A small contrastive audio-text model, trained from scratch.
Data: trained on single notes of musical instruments (NSynth), 184686 training examples, 1.0 epochs.
Rows from block 12 of the audio encoder, named by matrix and row number. Rows with one number belong to one channel. Each number is 128 + 24 x the weight over its row's rms, rounded and kept within 0 to 255. All counts start at 0. Numbers have three digits each. After the name is the row's rms in percent of the matrix's.
# convs1: 3x3 conv, stride 2 (encoder.blocks.12.convs.1.weight, 104x104x3x3), inputs 18-26, a 3x3 kernel for each
# convs2: expand pointwise conv (encoder.blocks.12.convs.2.weight, 432x104x1x1, transposed), outputs 174-260
convs1.12 100:129079139118176101120065135075117157136125166098127119137126143152115130133135166139185141096138120086140147114109148151166127110087128123068112126085111118097118138121111126124123131141148163111153106092159109148147132151121134114151110107132
convs2.12 105:086115105142122150179109147120138098141126150214087130117119099111104153171124088141109150108147131129111104095144129106135078118163138123119149180140160164141163113084146123121096093133187116154106092123135086078115114118122143143110090103158128129145111117119
convs1.13 098:118139103117169147107090159121100081118120109113238120115140098130094125139191122137168172165172150146088107106129152134115156116183150174099129132126137114119123089176101102144148144132134162151169127154129130121146173148167136145149132066099
convs2.13 100:136149194135128096085110124134162120135143111149111128123093092121119109124125119138150083111083108104126165104155138120164158116157132120114140142100154180122129091161106175100141112162122103100104090121095109149121117177134147122126107115133136115143139133119
convs1.14 100:124190115119106100175136142110094093140138109090140122102099102138139146107103101105161150114082090113112117111129080175177169129105148106139120080097113118107108156084138181147140118122131120172121093138134117124164093133116163196185130107104
convs2.14 107:145096117102116095094110096103140149123154152128131099114128134095113140154140119161127113105171110096125086198148156130119128117131134107099110144059145156152117137173111136092126089157149132117113091150189116120136140140189156122137099133179112122152116137102
convs1.15 099:136146113164120157081114100135134152147068118143170193126136122142116127154112089140112136108141122133075140132109120153182172139146107104150143157120147122129113126146110189148126115090110078111132157125143121098108082084120147183196109099121
convs2.15 094:130128087136126079122104125127078102089140099131134179147148115117099146108152114145128134128092112119132143187127104130156117114133126170110151124099162179104106135075168172071121107151074091132113086139092098130119093108112088115084093129139109127089105179098
convs1.16 102:147105151179171163129150149125119123116147120107051095133119122101122091136084108134166133114193126106191123113150135119143110132131153176127125134124141138194108135102127137064114140115096132160161142110128121120133118156130127138129138126089
convs2.16 092:105140142105101143159105105093103097130139072101124087103097148080111129132158133157130151132106109102121144143126108206152136109123159114097152119107116139138121165108152164147143117138155183163137185150122216145144115145121118119120109094135139095102135139110
convs1.17 100:111149127114149145089169097144149160150077111123097177139095122130155097130131119101123128142157106142108114108101139147172140124148167115134142133107099106159132153134135104125087139130129131129153113141141108142138139136147129211150121097137
convs2.17 101:128124144119120137114145203119134122125150114134114131118158137127128118109125136154113119130134135087122136139116127092119177133108115135132147160127102160131152100133053162121078135103128122205121116146128130139102127104131166101101163128115136134109129160129
convs1.18 097:098143124136128118138087121130157135122082117085091121145138109135116155112150128117098137128131127140115142131139115110121134102138124125166101134100147150102109131087109146086128107181139162084122132161119171131193128133122141090137165124106
convs2.18 104:101125108133091109116122149156130122139126131107114121115136127144104124107102177123144099155115132118118112174127084146109115140138076154153140132098140152146143086105125120114144115115154150143129175114106113125125082105083095121087118119160116106103134137128
convs1.19 101:135117128160103113145131146112158138112147194111107130086090112110105128138115140123174147118117120106122149131142158105128144106165116126176144090099135126116117134160100166166142130085114111130131109104096102098147123118151116076090108133095
convs2.19 095:156135097138110096105113145155130192136107114127131153099145127134166155137121142125139118135137109132120123194150119120200134158101136117131132101203140091134138143123147100133147128164138117103097073136114119127124130185134154141112144128130140128106141172129
convs1.20 100:106142123102117085135131093111107082114125121151087100144189171117135110170120101090155127115109146138145126113114090116124137161118135110111144160185123091093077127108104106159121126132114138142141122129102137143188149122099119115160130135112
convs2.20 103:155129159137118135070117120129125150127163111065132136138141078140113167119132102102153131135129136099142140096131101152117107136180136127153094112165140144137121138096148129153083098146157104132117143143122143123147151097155133117176123119098107093125118118096
convs1.21 097:103114119126089166119140154144144145149104060109162157151151135126100128134183120102169101109133110122106156089115098108114149132144120167152144126157116122126110184098141144088195144125101117117124114087174098151092105144156134137132109084107
convs2.21 106:122127164108078095158125079186124122127097124192166130126151098147125175132133195126131110121130114114140142141093162113121132087137107138116115111058150109134105104127131159150109147149119134115132143167069107073097164139129140148137124076112104138089158139120
convs1.22 100:159132115152151108136119101113144168145131109142212149117100138120138105154156111108193139134096138161080095091164134130178142106105104110091166155079132127144165115122132119151069122104156143114113110122125125099126128136140175180178164088128
convs2.22 098:161138143138131158176156121121141132147151137152112132111205104119145135107140163145119141162118130108094108107126107104122143111122132146173142137139109158138137161130128112077112079143152130114141158161118121155159085135106119111123131091166133141108118119124
convs1.23 099:115180126130122106099101138155197136110056117140170173127149149139095122119120109154135131134190162117123120145121135116116132129091103100127113123105121140183142147117129134157144148101120108131113175126155144152125143094106133157171111100143
convs2.23 097:139122159160146082113126137116110179118151089083120153082129171103118127106157120135098124152139124122128104121110157112123137123123147130108087129123143120124127061140163170140188164150135184153106152139123128148138172116096151072121117158113116126159118163128
convs1.24 099:130169131105114133120137127163092106143129129147140134136139133133103107124171135126189162140100107111084121144126099147145165099117121129106105108159085124136171150134106119129092169125154095104118117163137134157174132140133111102097110114125
convs2.24 102:124146094149114148162137171113105121121126150157102146119126122130085114121140118137126145140143123069134209121131115142110137108149166147151116090139124128098143157112125181141159136133204149129162108102129095121132118107141132097110118126173158120113154158148
convs1.25 101:153125100126154140095168123102139160128213145094100116103155137146198135097130077131168102135155162111099108113140105107153065125129097111108152116138116086091086137130137179122118121108108139115166129145087114136136118150122084108116127142092
convs2.25 098:112121125119112129147121099113114148181103103122095104093141097075134110093094164109109187125143109216146135125159143137150151101151145164123127090130123120149104080123147105134135152110119174143150142113136132106072110114098135108161118196108123137153110136120
convs1.26 099:110154125155174125134118140145133103098117162126165157133133117173135161147157099122144136137129146143080150112133100140145115123175142126077122129118138145173131147126134116104068169171093147145123128081113099117149104133122105138109103104070
convs2.26 101:193117166135112094138122113097128149146107136105107164101177130148132151139152080118147128100126119135124065139135139138141155111136129110139173104145174093146128132113121113137151133119088149125109114089138111109132084110137141136141108098154156137144112095084
convs1.27 101:128129138154133141122107115184122131102115133115062082111156141153177137132123138142148160127077140134129136128104120145118134114150132156155122085135114120168169093091133116146129153138139157135096150122120133121109142097111138150118124144087
convs2.27 097:119115106086105131109105184115143142143131128109044078145199168164143111129169136142121095107137156132161161139140133140112159091204134104110150164117108139112129095131154147129092090121106113146126139125120168132170124098162117142083122084118115141107120138146
convs1.28 100:158147133143061117135171125129087159112154210154139171137155101125142133131113124144161150136083111130109101132160114136123120162195160109102136122122145123094105151137154102067169125121135119122127141141122128137104130113112099098141115114127
convs2.28 104:149096193094121142131126119173108117158128106106108124154106133139153151110119119106130239162116132124125106131130144116124101150123111148121124113124061107174125126089133156125109131129160091134118124098148166116138147132125128150178130132144098118085105173135
convs1.29 098:112191130122078120177115151137073127099095132190193144115146143119083126143180194137071145092161141130118102122092135144126178089095113125119081112110107150114100119097137128066132130143112095172153112122087104137110139137153167158139146112122
convs2.29 104:124125136169129109133134166211148165133120096097144096136086126149147121170145170135112135162137129112097110137140111125126137167123162133125135139138189154143116137137113159156137144131125126126088139127123102103125136139140142123104145090093146105123149134147
convs1.30 101:101157123102127100147078113102073125110121148159200148104124138164180167109144133136126184102146136105139119119194134139075148138155140084135153113113120120160143134183121106130129148090165121101117127126146124127150109164161064061134146136139
convs2.30 104:170141131129124153108129126120113139136140111151099092142124106096076132120101139122110182132141131130129125086144126144136154153146151171123147129140154122114112136084122084093175145121118127083142094103199145145136163131137154140135120184137115133125147165144
convs1.31 100:135094120120075160111155113142091120165184178096121097117169124106160131138130109117106122150179141192150177128102132148119144125211115141125138134135153121144150116113111140126133090106103136135129147101095169094128109144107078156102142176166
convs2.31 099:082108123102105123089131103146094157061088143110133076148102122101137107118083112103105115099105131144146163104143136173092129127134116147129118106089111091116106103130087099127110115125097102092089071103103119114126105168114129133154102088147166142118120082127
convs1.32 101:146126121150173124117166143102104120115122126095137104129119139135163159144153124102160117104139102155153169134172155116142129145107081147099107136091102146142160122111133122084149140089118122121130116113148108148117136118155114139103107113121
convs2.32 106:130122143142159147152115135098144089158156111111102124163090139135133134114113117118119184103137115125111144176130127108156117121125162110104094119151131132152089131118166111202103128124139148137130124122115128171142194112134171101114131118120122143115151161172
convs1.33 102:137146102133134141136174147141117121093176110127116119146075127121112141128129175143143156105089126149117130145178118100100131149097128113069083130192150133131143154069116108070121150095147085159086125111109112144129157143105136114102090087115
convs2.33 100:110110110125121128111114124204103111122155122115135100128123080156119144134130154114144106128149113179121115133131137134110156144127145105106140138124154161148115139126106169139086116116133132155186131127147140120114153139140113102197148133094155149157118113146
convs1.34 098:140161169161108140126144096114188133128104102104221124104144105145119085141100101128133121119115106122132171133183146110148111119198130114136118108116155115100102172151143103075082180144154121158141102124106135102132132128160140139133126160150
convs2.34 101:144091138158149110168090122138123072122105111174109113077116118088096100153135110129132130093120133102147127138109132140123102138137152127145161144098084116140137099083117134136103121120116110149119098150147146153148112139126095098112132146144092126154131161121
convs1.35 098:117141154147148130139112091140148136144181102110121142106184131110166140148141100120156181120089137126069116088094133145138121134188153133108132118161091167098138150165150120140131132099112109100136135125132121120111141128154121112101099128156
convs2.35 101:128098126128143170093124091107159184123124130077072146114114076134110112144075133156109135134179136142107104065111140147156131156140078097114131084124090119118126149145122116064106087169072177177111103141110123162131148121135103143143120181122102152140169123168
convs1.36 100:071114114091147075146168139125121109103091102133144113113178125137099106150149117087093122087123153122120088115158155169145115130128077093147127115096101152122141122115168166051154154128122145126097142110143115125108115107117116150087114125120
convs2.36 104:143101150123125096152134095160146142117100148106129120143100157102145152107113154143126128103161103145131169123141118180146156121129135118097136146077124172132157120125130178169173104131120078111153129134107104115090123124110161155125156203156104148124109156118
convs1.37 099:101106162101204099119068129137100109108146140139114133111109103160139174134128125117134127123131135147189143121109124114146139138157143142100147109148126150125162115102102156105083135065111129117127190153149152109076115141148140109117120129113
convs2.37 096:140102158131112143122120130143138147142111101133135173129128118103116122130118116116136079118146119097125107136158125097151108107120104111108142159144140105111118162188166138147101130127101109141125111126040120157166104118156142173128155141137137132122144165119
convs1.38 101:101111113097151126122140116106164192126150098156101076094163096153106134131100106119163112125143146117127134132135143133171148138102167093160102091155120135088155133119107167139182105109111127104118158146166140115108102083110082119118112130113
convs2.38 099:105102098150134142169125151129124109126106126156186139114110147120158147151152150090139113117123100154104135119127114137102121086079100133131123108145108063126136085075217149153157117095109119119136136086164109130116118114095128128114160122152103101122119129117
convs1.39 099:122095123118100157114106123100140115118189163099143118126108096120056161104110146160157132125172132134148121121142150146123137132143147137104117131063145095123117096126128137104128118132139142094170124105131148119146107122135133136102135189139
convs2.39 099:134117111148120087137134109125113104101141155092165137100189139140092124129143073113149120135118137140115156160125122151135154113095134111143166101130106130112110153116116096137184102144113127140096132123133138121132152145118134072123184142114139108148126165112
convs1.40 101:121140144124152147100092136122150150154206100093061133117105120132090119153156134132148129120111090128137133148141120103075095129129134083140109121135096123108127129123128109153145145160133128144116151122124130144129144143154092135116135115144
convs2.40 099:136129111139168122141137106117140095141119089112143156082158173126139168118094088139140151166134107107112083112116154113109147116156148130138102099144100136117117110086087091147087149111085145134131143079092118140165118113138145139116098158110093105098155106148
convs1.41 101:112148167110153134116115160146170127113155085135102078120126129150154092123122096095129090130109163129138117117159130123109109122169147110187119172131163143078141140107158118154137145109117151173151170151114126114138124169144120111137147134077
convs2.41 099:096120096107138142139150143153112133131130129123122129136119073132112129141160168142120138122117121146121093121122162087112118139120128123133111087105105147119150110133091110087093078157128092111113125096098137119132103164178120124149148086114135148111122044100
convs1.42 098:115137108100150076130168103114121112125103116153129166125096160154127123148131123121133130137141124148111127148069163097069121106118095110086136143157114138100125119160138081194165127062134162100123139148150105164128115117134139164144130105161
convs2.42 100:124103189124145104109088173149167162143129101140132124121123155118153120150108145123143107121138158169127152097088108127129124142142140140069156138100133116149106119183197121084112111084122142174134150104120081134095138144113104150146128112154099157107119118110
convs1.43 101:111127121136154130168146117139122125135172144118133118138199125126131137117130101115125129129132103134151108139147126141175094108110130138140128114161130096132133128149146114086145116145127100135118127145153139138155084124121158155147103107088
convs2.43 099:111110109127138112124111145181133129167106136132084111159131195107104143129149161123094122123123127107127108097136126073145104109122110092144091138132154125120144117109128101099101111148150112112142129113183069138133123129104113089145103141126164140126119159117
convs1.44 100:147160140112157126131121135151142181144094173158168152152114135099096152142153145119181155134134088125100118132150128124106144131144160124135131099094122160126137090085134133140125143145144107132108157125103111153140116101081150171141119116100
convs2.44 102:115134172130111152127128126071090156117109124171113148101164111096126126127159127129128186154111137154111132150126123105144120143097151117136121104096110144110177142106099167100108136111148107177127160126123142167093200153134146122139117117119105143166113128111
convs1.45 101:130136117130164099145134134110129114135129130130130160136151126137151147114113150179157145145150137112139150132107117113162109139135121144088123093075108131197122121123118140122119127093122131139130103139106119152093154152115114134121150107129
convs2.45 100:096082156109117141174157133131187175140147112141100142162116143110189143152150152109132174117121127121139165139128109133123142153138108169130147143141133125130113137064162153144120124151118133188141163111142098128140091142120136112091148096099185099145128103113
convs1.46 102:118143123164093153103158132145093147095086140164161161120117149116038098156152116133110128131142124149145093134132151127078150147117115134133127102115146135189138131111109156157081117109116116140135104136106130127122123122109123140115108136119
convs2.46 108:065123113102103152119141139145124142145114119116108146149151089200147141211108162131117110107153135148117153132140136127127117153141145116107103140089136139090133115160148121068117141145133158119104113122109126106129144146116126121147126123121126160158131123123
convs1.47 101:132119125160135132167161156126159151120077123110114160108092106132097167148109167124125140144179123137111137095144112084083132145151134146186188110133136141135100101157140128126137158144109134085127111161134117146133112099107133138103119130092
convs2.47 101:172117115111114124136110115113103231094121132109123141127098191144120137134104106115131089133132156106126064120122118141190112135091110091117126143124126072170123130105104141134136087123141115119123145062125114101153143130106102131150143174134126114130174113157
convs1.48 098:127156161107109093179165149141124134158161093132132109139160133125098090166131146155193111103107134109105139097118094092143099136098095121122150103129091175117142143161183122131094138108130141097156142090121097120131125139140145086128077122119
convs2.48 102:160205107164114110135126152129184147143109129141136117113133152149137129105142120148127112135114140160139098125112146106157156131100133150155110130113127139135116118149126108139160070159165127150131124140136150107117141141141172131136103126137129135145147140146
convs1.49 101:157143138102155124132115118128135133103147180132192126106081113105133137145132111115145124162169135106128103082133114148130146134099118144164141097136136143150203156139120146110113121133142115138146088076105128145114148114139073091089106106089
convs2.49 102:098137140147130104109140153109106100099151138091138106105081129129148119162091137150159094106115155075125163178176129133146120123109146156115096127163107113125111110125102114108102136128136141130139110102111082121084166114113083146123109120172113116108108107165
convs1.50 100:123117157126174151099094150154108129119135112154110182130119145140146143093123112158149110166123132176086151159129106117091105166165155120113129097108112155187193093113102151120106113167123147147154115110140100086104089108108121098127148114155
convs2.50 104:143102147141087147078124091105171116135148102118142157145129135111123122097124160133119161128152128153151178126129109138149112145089153124105118137124083150132142084150161143087097159119121132118110106117074155103111110140203126119118158111174102095125125148150
convs1.51 097:130110116062144140101138158107136109122101111154144125116118160100103086134153130100112126125127108126093141118094118148092125144155150103105122118126130123113140114116118188093152147157136118125128161145139141115121122146135097128115131096151
convs2.51 098:140135157117113108114138134117125115164061129125132118129109132106137126146159114120109122130124132109135109143152134116114130138110092119167074145130147143108140109161110124082148129134105180154123128150108128116105114152136131149139090171096137127117148134105
convs1.52 100:116148162111097129109074088163121115138117121165126155142141122132155133141134129101117090125137110101105101145055155137066117144122171155167143142104140120116096142115126192164092115113116178115116148144173100123110105135160085141157188162134
convs2.52 108:104200149129123131111116121117134122145157136113121120129130122141146087131098157134120133122150108138123136146163149126130138123131114097117105118113128121137172163145187143094127133129144128137130154135134112116097126132167148099152146149154121131093135114108
convs1.53 098:135156156126117108106111129122093117074182132125108148155113138162106145126135120151106129136128141128119147134090083124066121164216161131149139121144103122085131113121111097065121136200137114131129140140097122095117121112142126140129111110084
convs2.53 098:161124134104153123088137133127092102123108141107195151113153142187099114102140116105139081118109158168116107130171139097129144094117125107143148141117112116128093120095074165113131102116127152137142135134148106126126096127145138120119114086140116120150175126082
convs1.54 097:113180153129139123034096067125178153143084092110105182112181090107099109137191148138120112151119123114171114112131138115153111150172148128126091095198133089119102117157155090098105143196129105129136109165161128114119110135159142100159115129130
convs2.54 104:109135128151143168114106079144060116126104134111106121142087136139128139135101111112136117124137153113124117127112137089105118121124107120134154161119162091154190184116117129128148145114092127108114120143138106107138130125118136092104124162134126118106154150090
convs1.55 102:144105119119134143086126085115166132157156139116182131172114147110098121143105170128143134103157135133182152147129088117111133096108117151046123102143119130123113136112080137145172117119117122130097149099118103127114099101119124125137128141073
convs2.55 094:107116136136119145166099137103155171153152131116149112154116083111105115118145114125126155116083135114123150130106155190129109101112132107156128132082120111131095189168193121103112091119083143159149161136117115160093143145135110140106108155159118139063108125125
convs1.56 101:106170154115078159148136152132130103165122119165127130130143121157094137161113139151147112108186124110097096103126104138105110115129106112135110141137095154102123103104125105174090175130106130147149109094128136104132118147122135107082134119133
convs2.56 100:139142102148103118121138144151147172203151119166142145116092130159114103116139109151105115139110143127128103120100127103102150170110158107110090113083146115116105144121131166091247153116072095100158178160123136112110194137121130133130151113148102116102127101123
convs1.57 098:099097094146115139099159124142131109124180188126069124096132147135148113115100100147191150090140097133074175118131134120110115119181133132068123132093109124124124150138113139129086155173142145130110117131131129111144123123153151166160126139157
convs2.57 101:133142141127143185111099117134142130126094164164111179106142112157156122122120126110112158151139152147150139141129125083118079125142150119125114088122109167162122167125102119092104122098100092129176114108120097138129198130140103209165128096125084165143102106134
convs1.58 101:173147137115157073169076155135096132110109161112129119109092118119138135149078146139104116124094110103154127082130113145175182114093151125135127110104062134097102147112120068143135118114134138127145132116128155134156118113123181108108124167122
convs2.58 102:161099130100143127096174161114121080122093136160142150150160084146170137115132120123141109105097151103148178161108146108119111114113136120127105107150089097108113181107130103109162118145136077120144074120075099129122140119097154125093165131138114131134121162149
convs1.59 102:101116079087151084130131128112091144139116130109145173112073127119120130138115161131139123089138156115159134102144142137087126099193153093134123141103139148223142127105139145161175140110102140141118122110097139097136112127083145119099118132157
convs2.59 095:160134148113147147126104122091146132145083141132091169129090099108128102130137163110097148100154110177119083136094089134120122156113086117105076134116091125153142133092123098115172075120101165171147137132156136137130106125102151139138121118137131152138115125142
convs1.60 100:143139153168158143119148111157123147168124146149169157108095126145123143144094111126124123138130143068080112138119145141130172132127124115093119133143133143143104114115113098069130181159137127115107125090100164172098134111160152152117154113110
convs2.60 098:124116160179115117090140085109104097127139129078168104110117047141126143116137101166115163116116123081156116153148140184096098142146136145117153134128143129116101116104124147100127137141172146126143141123162174117121111089118117109163164096134114130125139107117
convs1.61 101:111085116181130116143180108131123128123147112150127139142131136127111100117205128121131098131135165088155133123091143100133149127147133072108115175149136140122143106105106160130116114127153133123119134121126147178166110135100119106122127057104
convs2.61 097:097134089164105115091107156113165099114118131128095090139159122158138130157143108168150095153158126140117096110095130117110157101144120083143123152089099189143132113145118103168149106085110112129129116161091174114112128104106163128156116120156118119117156167137
convs1.62 102:115141133101117098108126122109147173128146162113160132088136100135187191141167133127070062138096113091162142158123112167186144127124128104120149152147149132117121137120178126124087135157136140113113136144169155112152125122157125123125126108105
convs2.62 100:150104111109161140106123164105111126128141104119085118108116089098182109108159078129144136175119123135129137122149160113115100116130202115082161122085133199125108085141152142195147081143086141123100129117047156135126126097161140146131136125121101110148137117151
convs1.63 096:129138117085117093119098118134126148157165129111095134089129140123039110152156162144134136137174144136103136140077108131122104128182125119132137140147127146108104135125110119101120119161113154144124134101133147114134118134140120154126150110099
convs2.63 093:154085136173127132139097142091126100137128137092093131125123118140148155134141135123106131144119161167139170139097109123110176103136087121147131149122158105115121118095087177136103128112147149136118118117159107122174127116110112119154101120110072152147116135121
convs1.64 100:115128112152164131098126105144173112160160127086143105136123130089143079134183147116105086162103136117120134143193121139134107167094126137138094165147136129124133167088142080161142134100108163084133116128125129122126113121102131113122106116151
convs2.64 099:084141127144152138209123116135108107096086150121072112160132121108117130124165154132129115120133127125116128119127139099124092137140138127145124150110126134113155189120151098116095145111108138094110154104106122132144163138173093160140123167126108133091100091133
convs1.65 099:124119113092122137149120151105154141113103137107099159114144140113086103116143198123128123108137159116062137106152094153098129114116132121120091101128134115129122107142100100128078139115125168151127146142119100091107120114121126102134118149105
convs2.65 100:093091113125104148130131147151158121149083119110123130115121115084146101133101114116119114113132130130139149098104112087136115115121089106148091139166141114103108161083151157123174125131143102135091144114148116094132078134126149138095079093109116144118092106122
convs1.66 101:143113105113109099100097118123114107127186102149079128113125102094186107088110155130165129139146168097079162131163121084164098128121136117157178100094088154132150126133162098103090134126135119120118112108104148131113154151163134162100146142106
convs2.66 094:135133124112117159131109107130134133137159125156113118127185145099151143109123154157114167140147109100134142112099148125143112085146099113111104119152091179111109106112110140162142126163133087172087179119124134119159144128118151098165117155191125128128115195110
convs1.67 100:139125154162065206112148123112118149087178107103173080122121129168087141131181101150099140140072107135099103105065121114126118115152152102129096131166171138121127131139132098115102135116140150125112135120125159135141130150130140127131146116131
convs2.67 102:104100166103130105085094112255102116125123109177148112111122101116103159158129175117109124138144127155135107117114151133091131116140089133105161142168128157111094089093131101076151113114121110142106168105146119137139142105123136133104092071118125130100102105087
convs1.68 100:148145099131130114104107142178158133148098146135110144133165130142130130126124154115054122115162127142156154136172138098160191149086149127140105110168134114123146118119116124149130117134144125121083135100136128077131120101123112160182153123134
convs2.68 101:143111119115128159100107160121129162073143134062101153146124107073158124165145089145112161093134127136149142133129122120102117175115129174137102084130109096129087112140128130145151114134117135102117113124170154148147113113126097129122116120093123133143119084083
convs1.69 099:121093124100089100162180157113100140146130124091127093137137168145131105077174171138119144125119133109085120139077100181194186097136092154085117106116124118175137124110107123198128135121119119126137090108130135158121134107119128127147122170139
convs2.69 096:128147125123134123124118139110157124133161138141134088055137186129156115113135169153126126111104119096100129188146143142154103121159134093132080093106192123159112131140096152158127147103125128130109128160124126102144096113116104098175159085121091167135128109148
convs1.70 104:127116122168100185115119144147091158141144158130134158122098138127117125118096144098145111112147126110156137110255144115158159121102141122104134164141145142099124134105106097095103145131130071108115115145104154142131127157146093146090092089125
convs2.70 102:119156123129129134120142113070098133140096121112129138101144106151130132142149082133117178162176137113141107119086126120129112108116092120119150132102116133109075107103125118126150151185127126125120129116184104157125141122127168140118104123101106122090133099106
convs1.71 102:135114117114091136140121168162087152113122130124145125110086080121111133134130098132113123112147123116128131128090124091066152151165102155163133120130152114110093123163154139120091108089112136140145148108156095139103110124158133138118118123123
convs2.71 099:152139123132127108181153135161104146142124123145130169164092184119136120141110123131118156126147120125147105086136139108115161118129087106140135095129076053148119089130161096174093071092136147145106118152156172142135100122102115126124096133125165146142115108106
convs1.72 097:107125101133148150104123150152126122098181097140107140161135144128095115112125123114167133149115146116087115147142097133192134117031135107078115152165144125107126121118153160095156115120129124137135133100120155090100150144154119104134104145115
convs2.72 102:097100106148131095147102107117127145122145121137096131117155117095117134173120138113128114137124131160125157102152113116137119133094123141121095158138084123116172133096117098093116129114099105103112118126151112103114096105131090167195157069115130115104135145113
convs1.73 101:135141107122101117183144146124078093142125099148101117101138106159154134110089139129130108127093135141114127115113115127135129198140174129085119109070127138101115109116135115094137070123116130118106160133135155104106110130127101086138134133136
convs2.73 099:072102117123119113107166093134117156134147135120159138125149127106131103140141123143153158138169132102143131119159142147130185150121132145118154145171135120093142132121131114132161122120115083130134137101134141118111127137112086140109185108151141127110126097162
convs1.74 100:144127130170122118117073136111118151106187134135067108107097138119068093143170148119159124080110160094122139141140091136127114114159121131106138153104156097128101124098116115115081156141129137120122099108151153132109121139107110077114128110071
convs2.74 092:110115149156131117108121128123114119108082164140120125112123142116097119133145135171100139123164136115134106083137145121123131137122105099146148136078170118143138168143080122132153153146141104142128182141108132150137141141171149187135123107147113145207113154079
convs1.75 099:126108116150127153122136111118121111099092102186172126119130087142095110123134156148115111119150121145154136148103115092139108153126138110134153116101132109170118144120135150117134108097106166093119170170118107101129127131132135104146113100118
convs2.75 094:102133140146113132141100107162113092135122132143161135161135081145130146110078085107140073143107132152135125120144127147118096123138109138144116099136136093112083113130175145108131133094129178120119108117150158100131128131109115109131152128118188151083122130135
convs1.76 096:119136133144119120133125133143147133164103131125139115122184175135178159102103136132122124135152139115126134136147117089088117129142138122117123093129117110082092149101129114089139095129123150146151103145124150152125121126125150099107125146119
convs2.76 089:129136122115148238114134144142076148104100131143119125150116126081120153114169145133135163169126151147120096098132114141119139146135146143088108124122131161133137112170123111134111148111136151131119092112112140095110153131100125106115128114123142132210133128089
convs1.77 098:114085137111207150134124146108122132113154151147081129095146135088134147116155168142133160121098115125126132117136139134142114111040092104118115119122135116087140136131129146125082121120132120134118103093130105145132096114151114149144137150164
convs2.77 100:087133129102135123144128152107149100134155116104105138129094164104124133132110168149119148148146119131122101123127142131129138135105103151146159143204133100138111114093140114179148168135155112186145150126144140142110135142169135129112161137116123131099110204146
convs1.78 099:126114105121140117154096138112102088132106088152152170135082100139108145086064124106124142094110127092115157112152096150103134142160122135181126136117122145119152129079129123163164092112106113135096145148161096108104105127166120139160105152139
convs2.78 097:124118062140104111108128139103131143147117156146098140185143092120138109119157120127110123130127124127123112097169133140122158124132160105113096118062120144099094115166142132112094113150107093143154104143129083107157138129138128109135157141104101136119120108100
convs1.79 103:149095087124081123124094151134161171120078129141111141112117115090160105110130103122132118132151122143121132131110147144131113155069117115103124125190164109104141146138163107130096129134137121103120109115109108170132128114143140113119167151109
convs2.79 100:152134154131115145101145139127097140107128174089176097059113155155109117163130112150115161134108126142126166124090144131160127128125102178140168150117103083128092090135096094105066160155124094104125116130130112129114160171168089109100074111130136089140129099172
convs1.80 102:129103109154114180187142150163157138117122156127145087108099160142169156112130139116134137159163112104145108118126087146084146149143101156141140139096087143118114138130109133095092115089173118143116149153118138136130124139148150157143139116127
convs2.80 099:123133119117093116110131129149104109118128145113142156081138135129105120150141103131097132121122131161150123099099102111108130112098140141128181157092139080156117103165139151128082163109187060103070149084163100136173128162108149104125113082187131126131114114146
convs1.81 098:086168120131177109130108083141129117145115110127159123098135132125109097119209128117106108123128135120132155114126123158157155123168156126117151134106110104109113113123121124153088146138126110114146150146142114147166122126107164127155100129147
convs2.81 104:108138106136123127119129125126185098147125163166125115117141117148121116119120125142106087114146137124130111067129118100125085114181157124149084077135150142108162164121162130125106097112111162161158126164130108135109106160127111102094115147125135151161149113101
convs1.82 101:126124131130037173113117125167126139172156127102092150129135130127165100113111112151091121129103097137151126119135123144107159145143115113099148131141132132139137111096102103185134101155104115122148127099141147110165125129121116149128128122109
convs2.82 098:106147095132143137143115131188106122119124123141129119137179112133099142123128187203127173168115143120143146168159151142132128110125135139110092095165130119123099108104084181105122110110107095127137129168144137161139134131154148106140110086129154108163124133151
convs1.83 101:098112154147167191133098117129150160156045139102122120111133107134199131159116111100112096124134115136134115123136121100091151108114145113142099111133102112130155089104173100121078109137121133129116146130138113092119106118150071153116117121140
convs2.83 101:173092076140155080170126232115132106117143085102171145135143176163113087133126141110159119094123137099118124095110130123116091103134112116126201106130121109119106133102132086118138141120127123156099090129212175116134103136123094109131117130124120134123120168142
convs1.84 101:136167094120117147154189146097130108165106134113156100105129136136144159129180102139117111124122105149115146118134105159087134123132147116172123129129101138141106127136125132142153107092079100151162106105174110106129113124099149181186137091101
convs2.84 093:105138137175108091136157134169074136131126162146123131110149135099133106109146123131141091135108124090119116157120123128159133136102153084114094097067163121161126086167131139138134124127143149140103096130128176108137107138144102090106177137129125146140143127086
convs1.85 101:115192154098156149148116168154175155161146137087109173106157107107131081092136136110078114102110112156099128157082131112135094161088151111174151141165121113140139106141110147146091074126138112114160141155126124129087082143093143120143089122104
convs2.85 095:128160098142151144149097114078112172110152148064111167129106134141142116120160092162143127117112103136156114079117123099145106137155135119082085123160106131111085115090147131189146139140090158117154133150169087123161119125109104141105120116139145123110172102122
convs1.86 100:098154138137164138133098121090097111133090160108130076125129144164184183109083135114145055124127141160128097141081135122114132105134143140142139119139087099103124102122173122151111146118135127148161124140166108113131137149135148145107141162142
convs2.86 098:170162147144134150139145118140137130128099145144104169074156093131148153153107167124113115104133118099134094127146126106114147064139116135143187091145146120111102163112130088173132101139157126115136080119146146131178105129140108135170067119130124123091092111123
convs1.87 101:134148143105176125150145113153134186112159091092133151092132172118194105122048144136145121096150146150124129128137153102146102123138096135140142087119117150151133161152117123100056123125120117119146124115125119118101105160129116136150127116134
convs2.87 105:118123137125109152196113130090116100129110135154108109128103107114138130146123199066151140164132132121102109131150122134143128132109130137152133132111126110118156121129118122154096112114144159088127113128137126128134140125094134122125145118114094126153143110127
convs1.88 102:125197117118183085143172126128133117128116130185155151131154122122150113137118134141131155152115122136110136142100139134050139158085151143173114107093110117139143124189137088120174123113129096141118125104100135153099119147148126101135128111128
convs2.88 099:131111161072155104141106139101128146120145110074177133123139104127151118126116142174154147143125131140108141149110131125144129144137149120097136121187094130119144128143112172132122088106131123150145104121173123147123111108104142114127114136118100104146150108156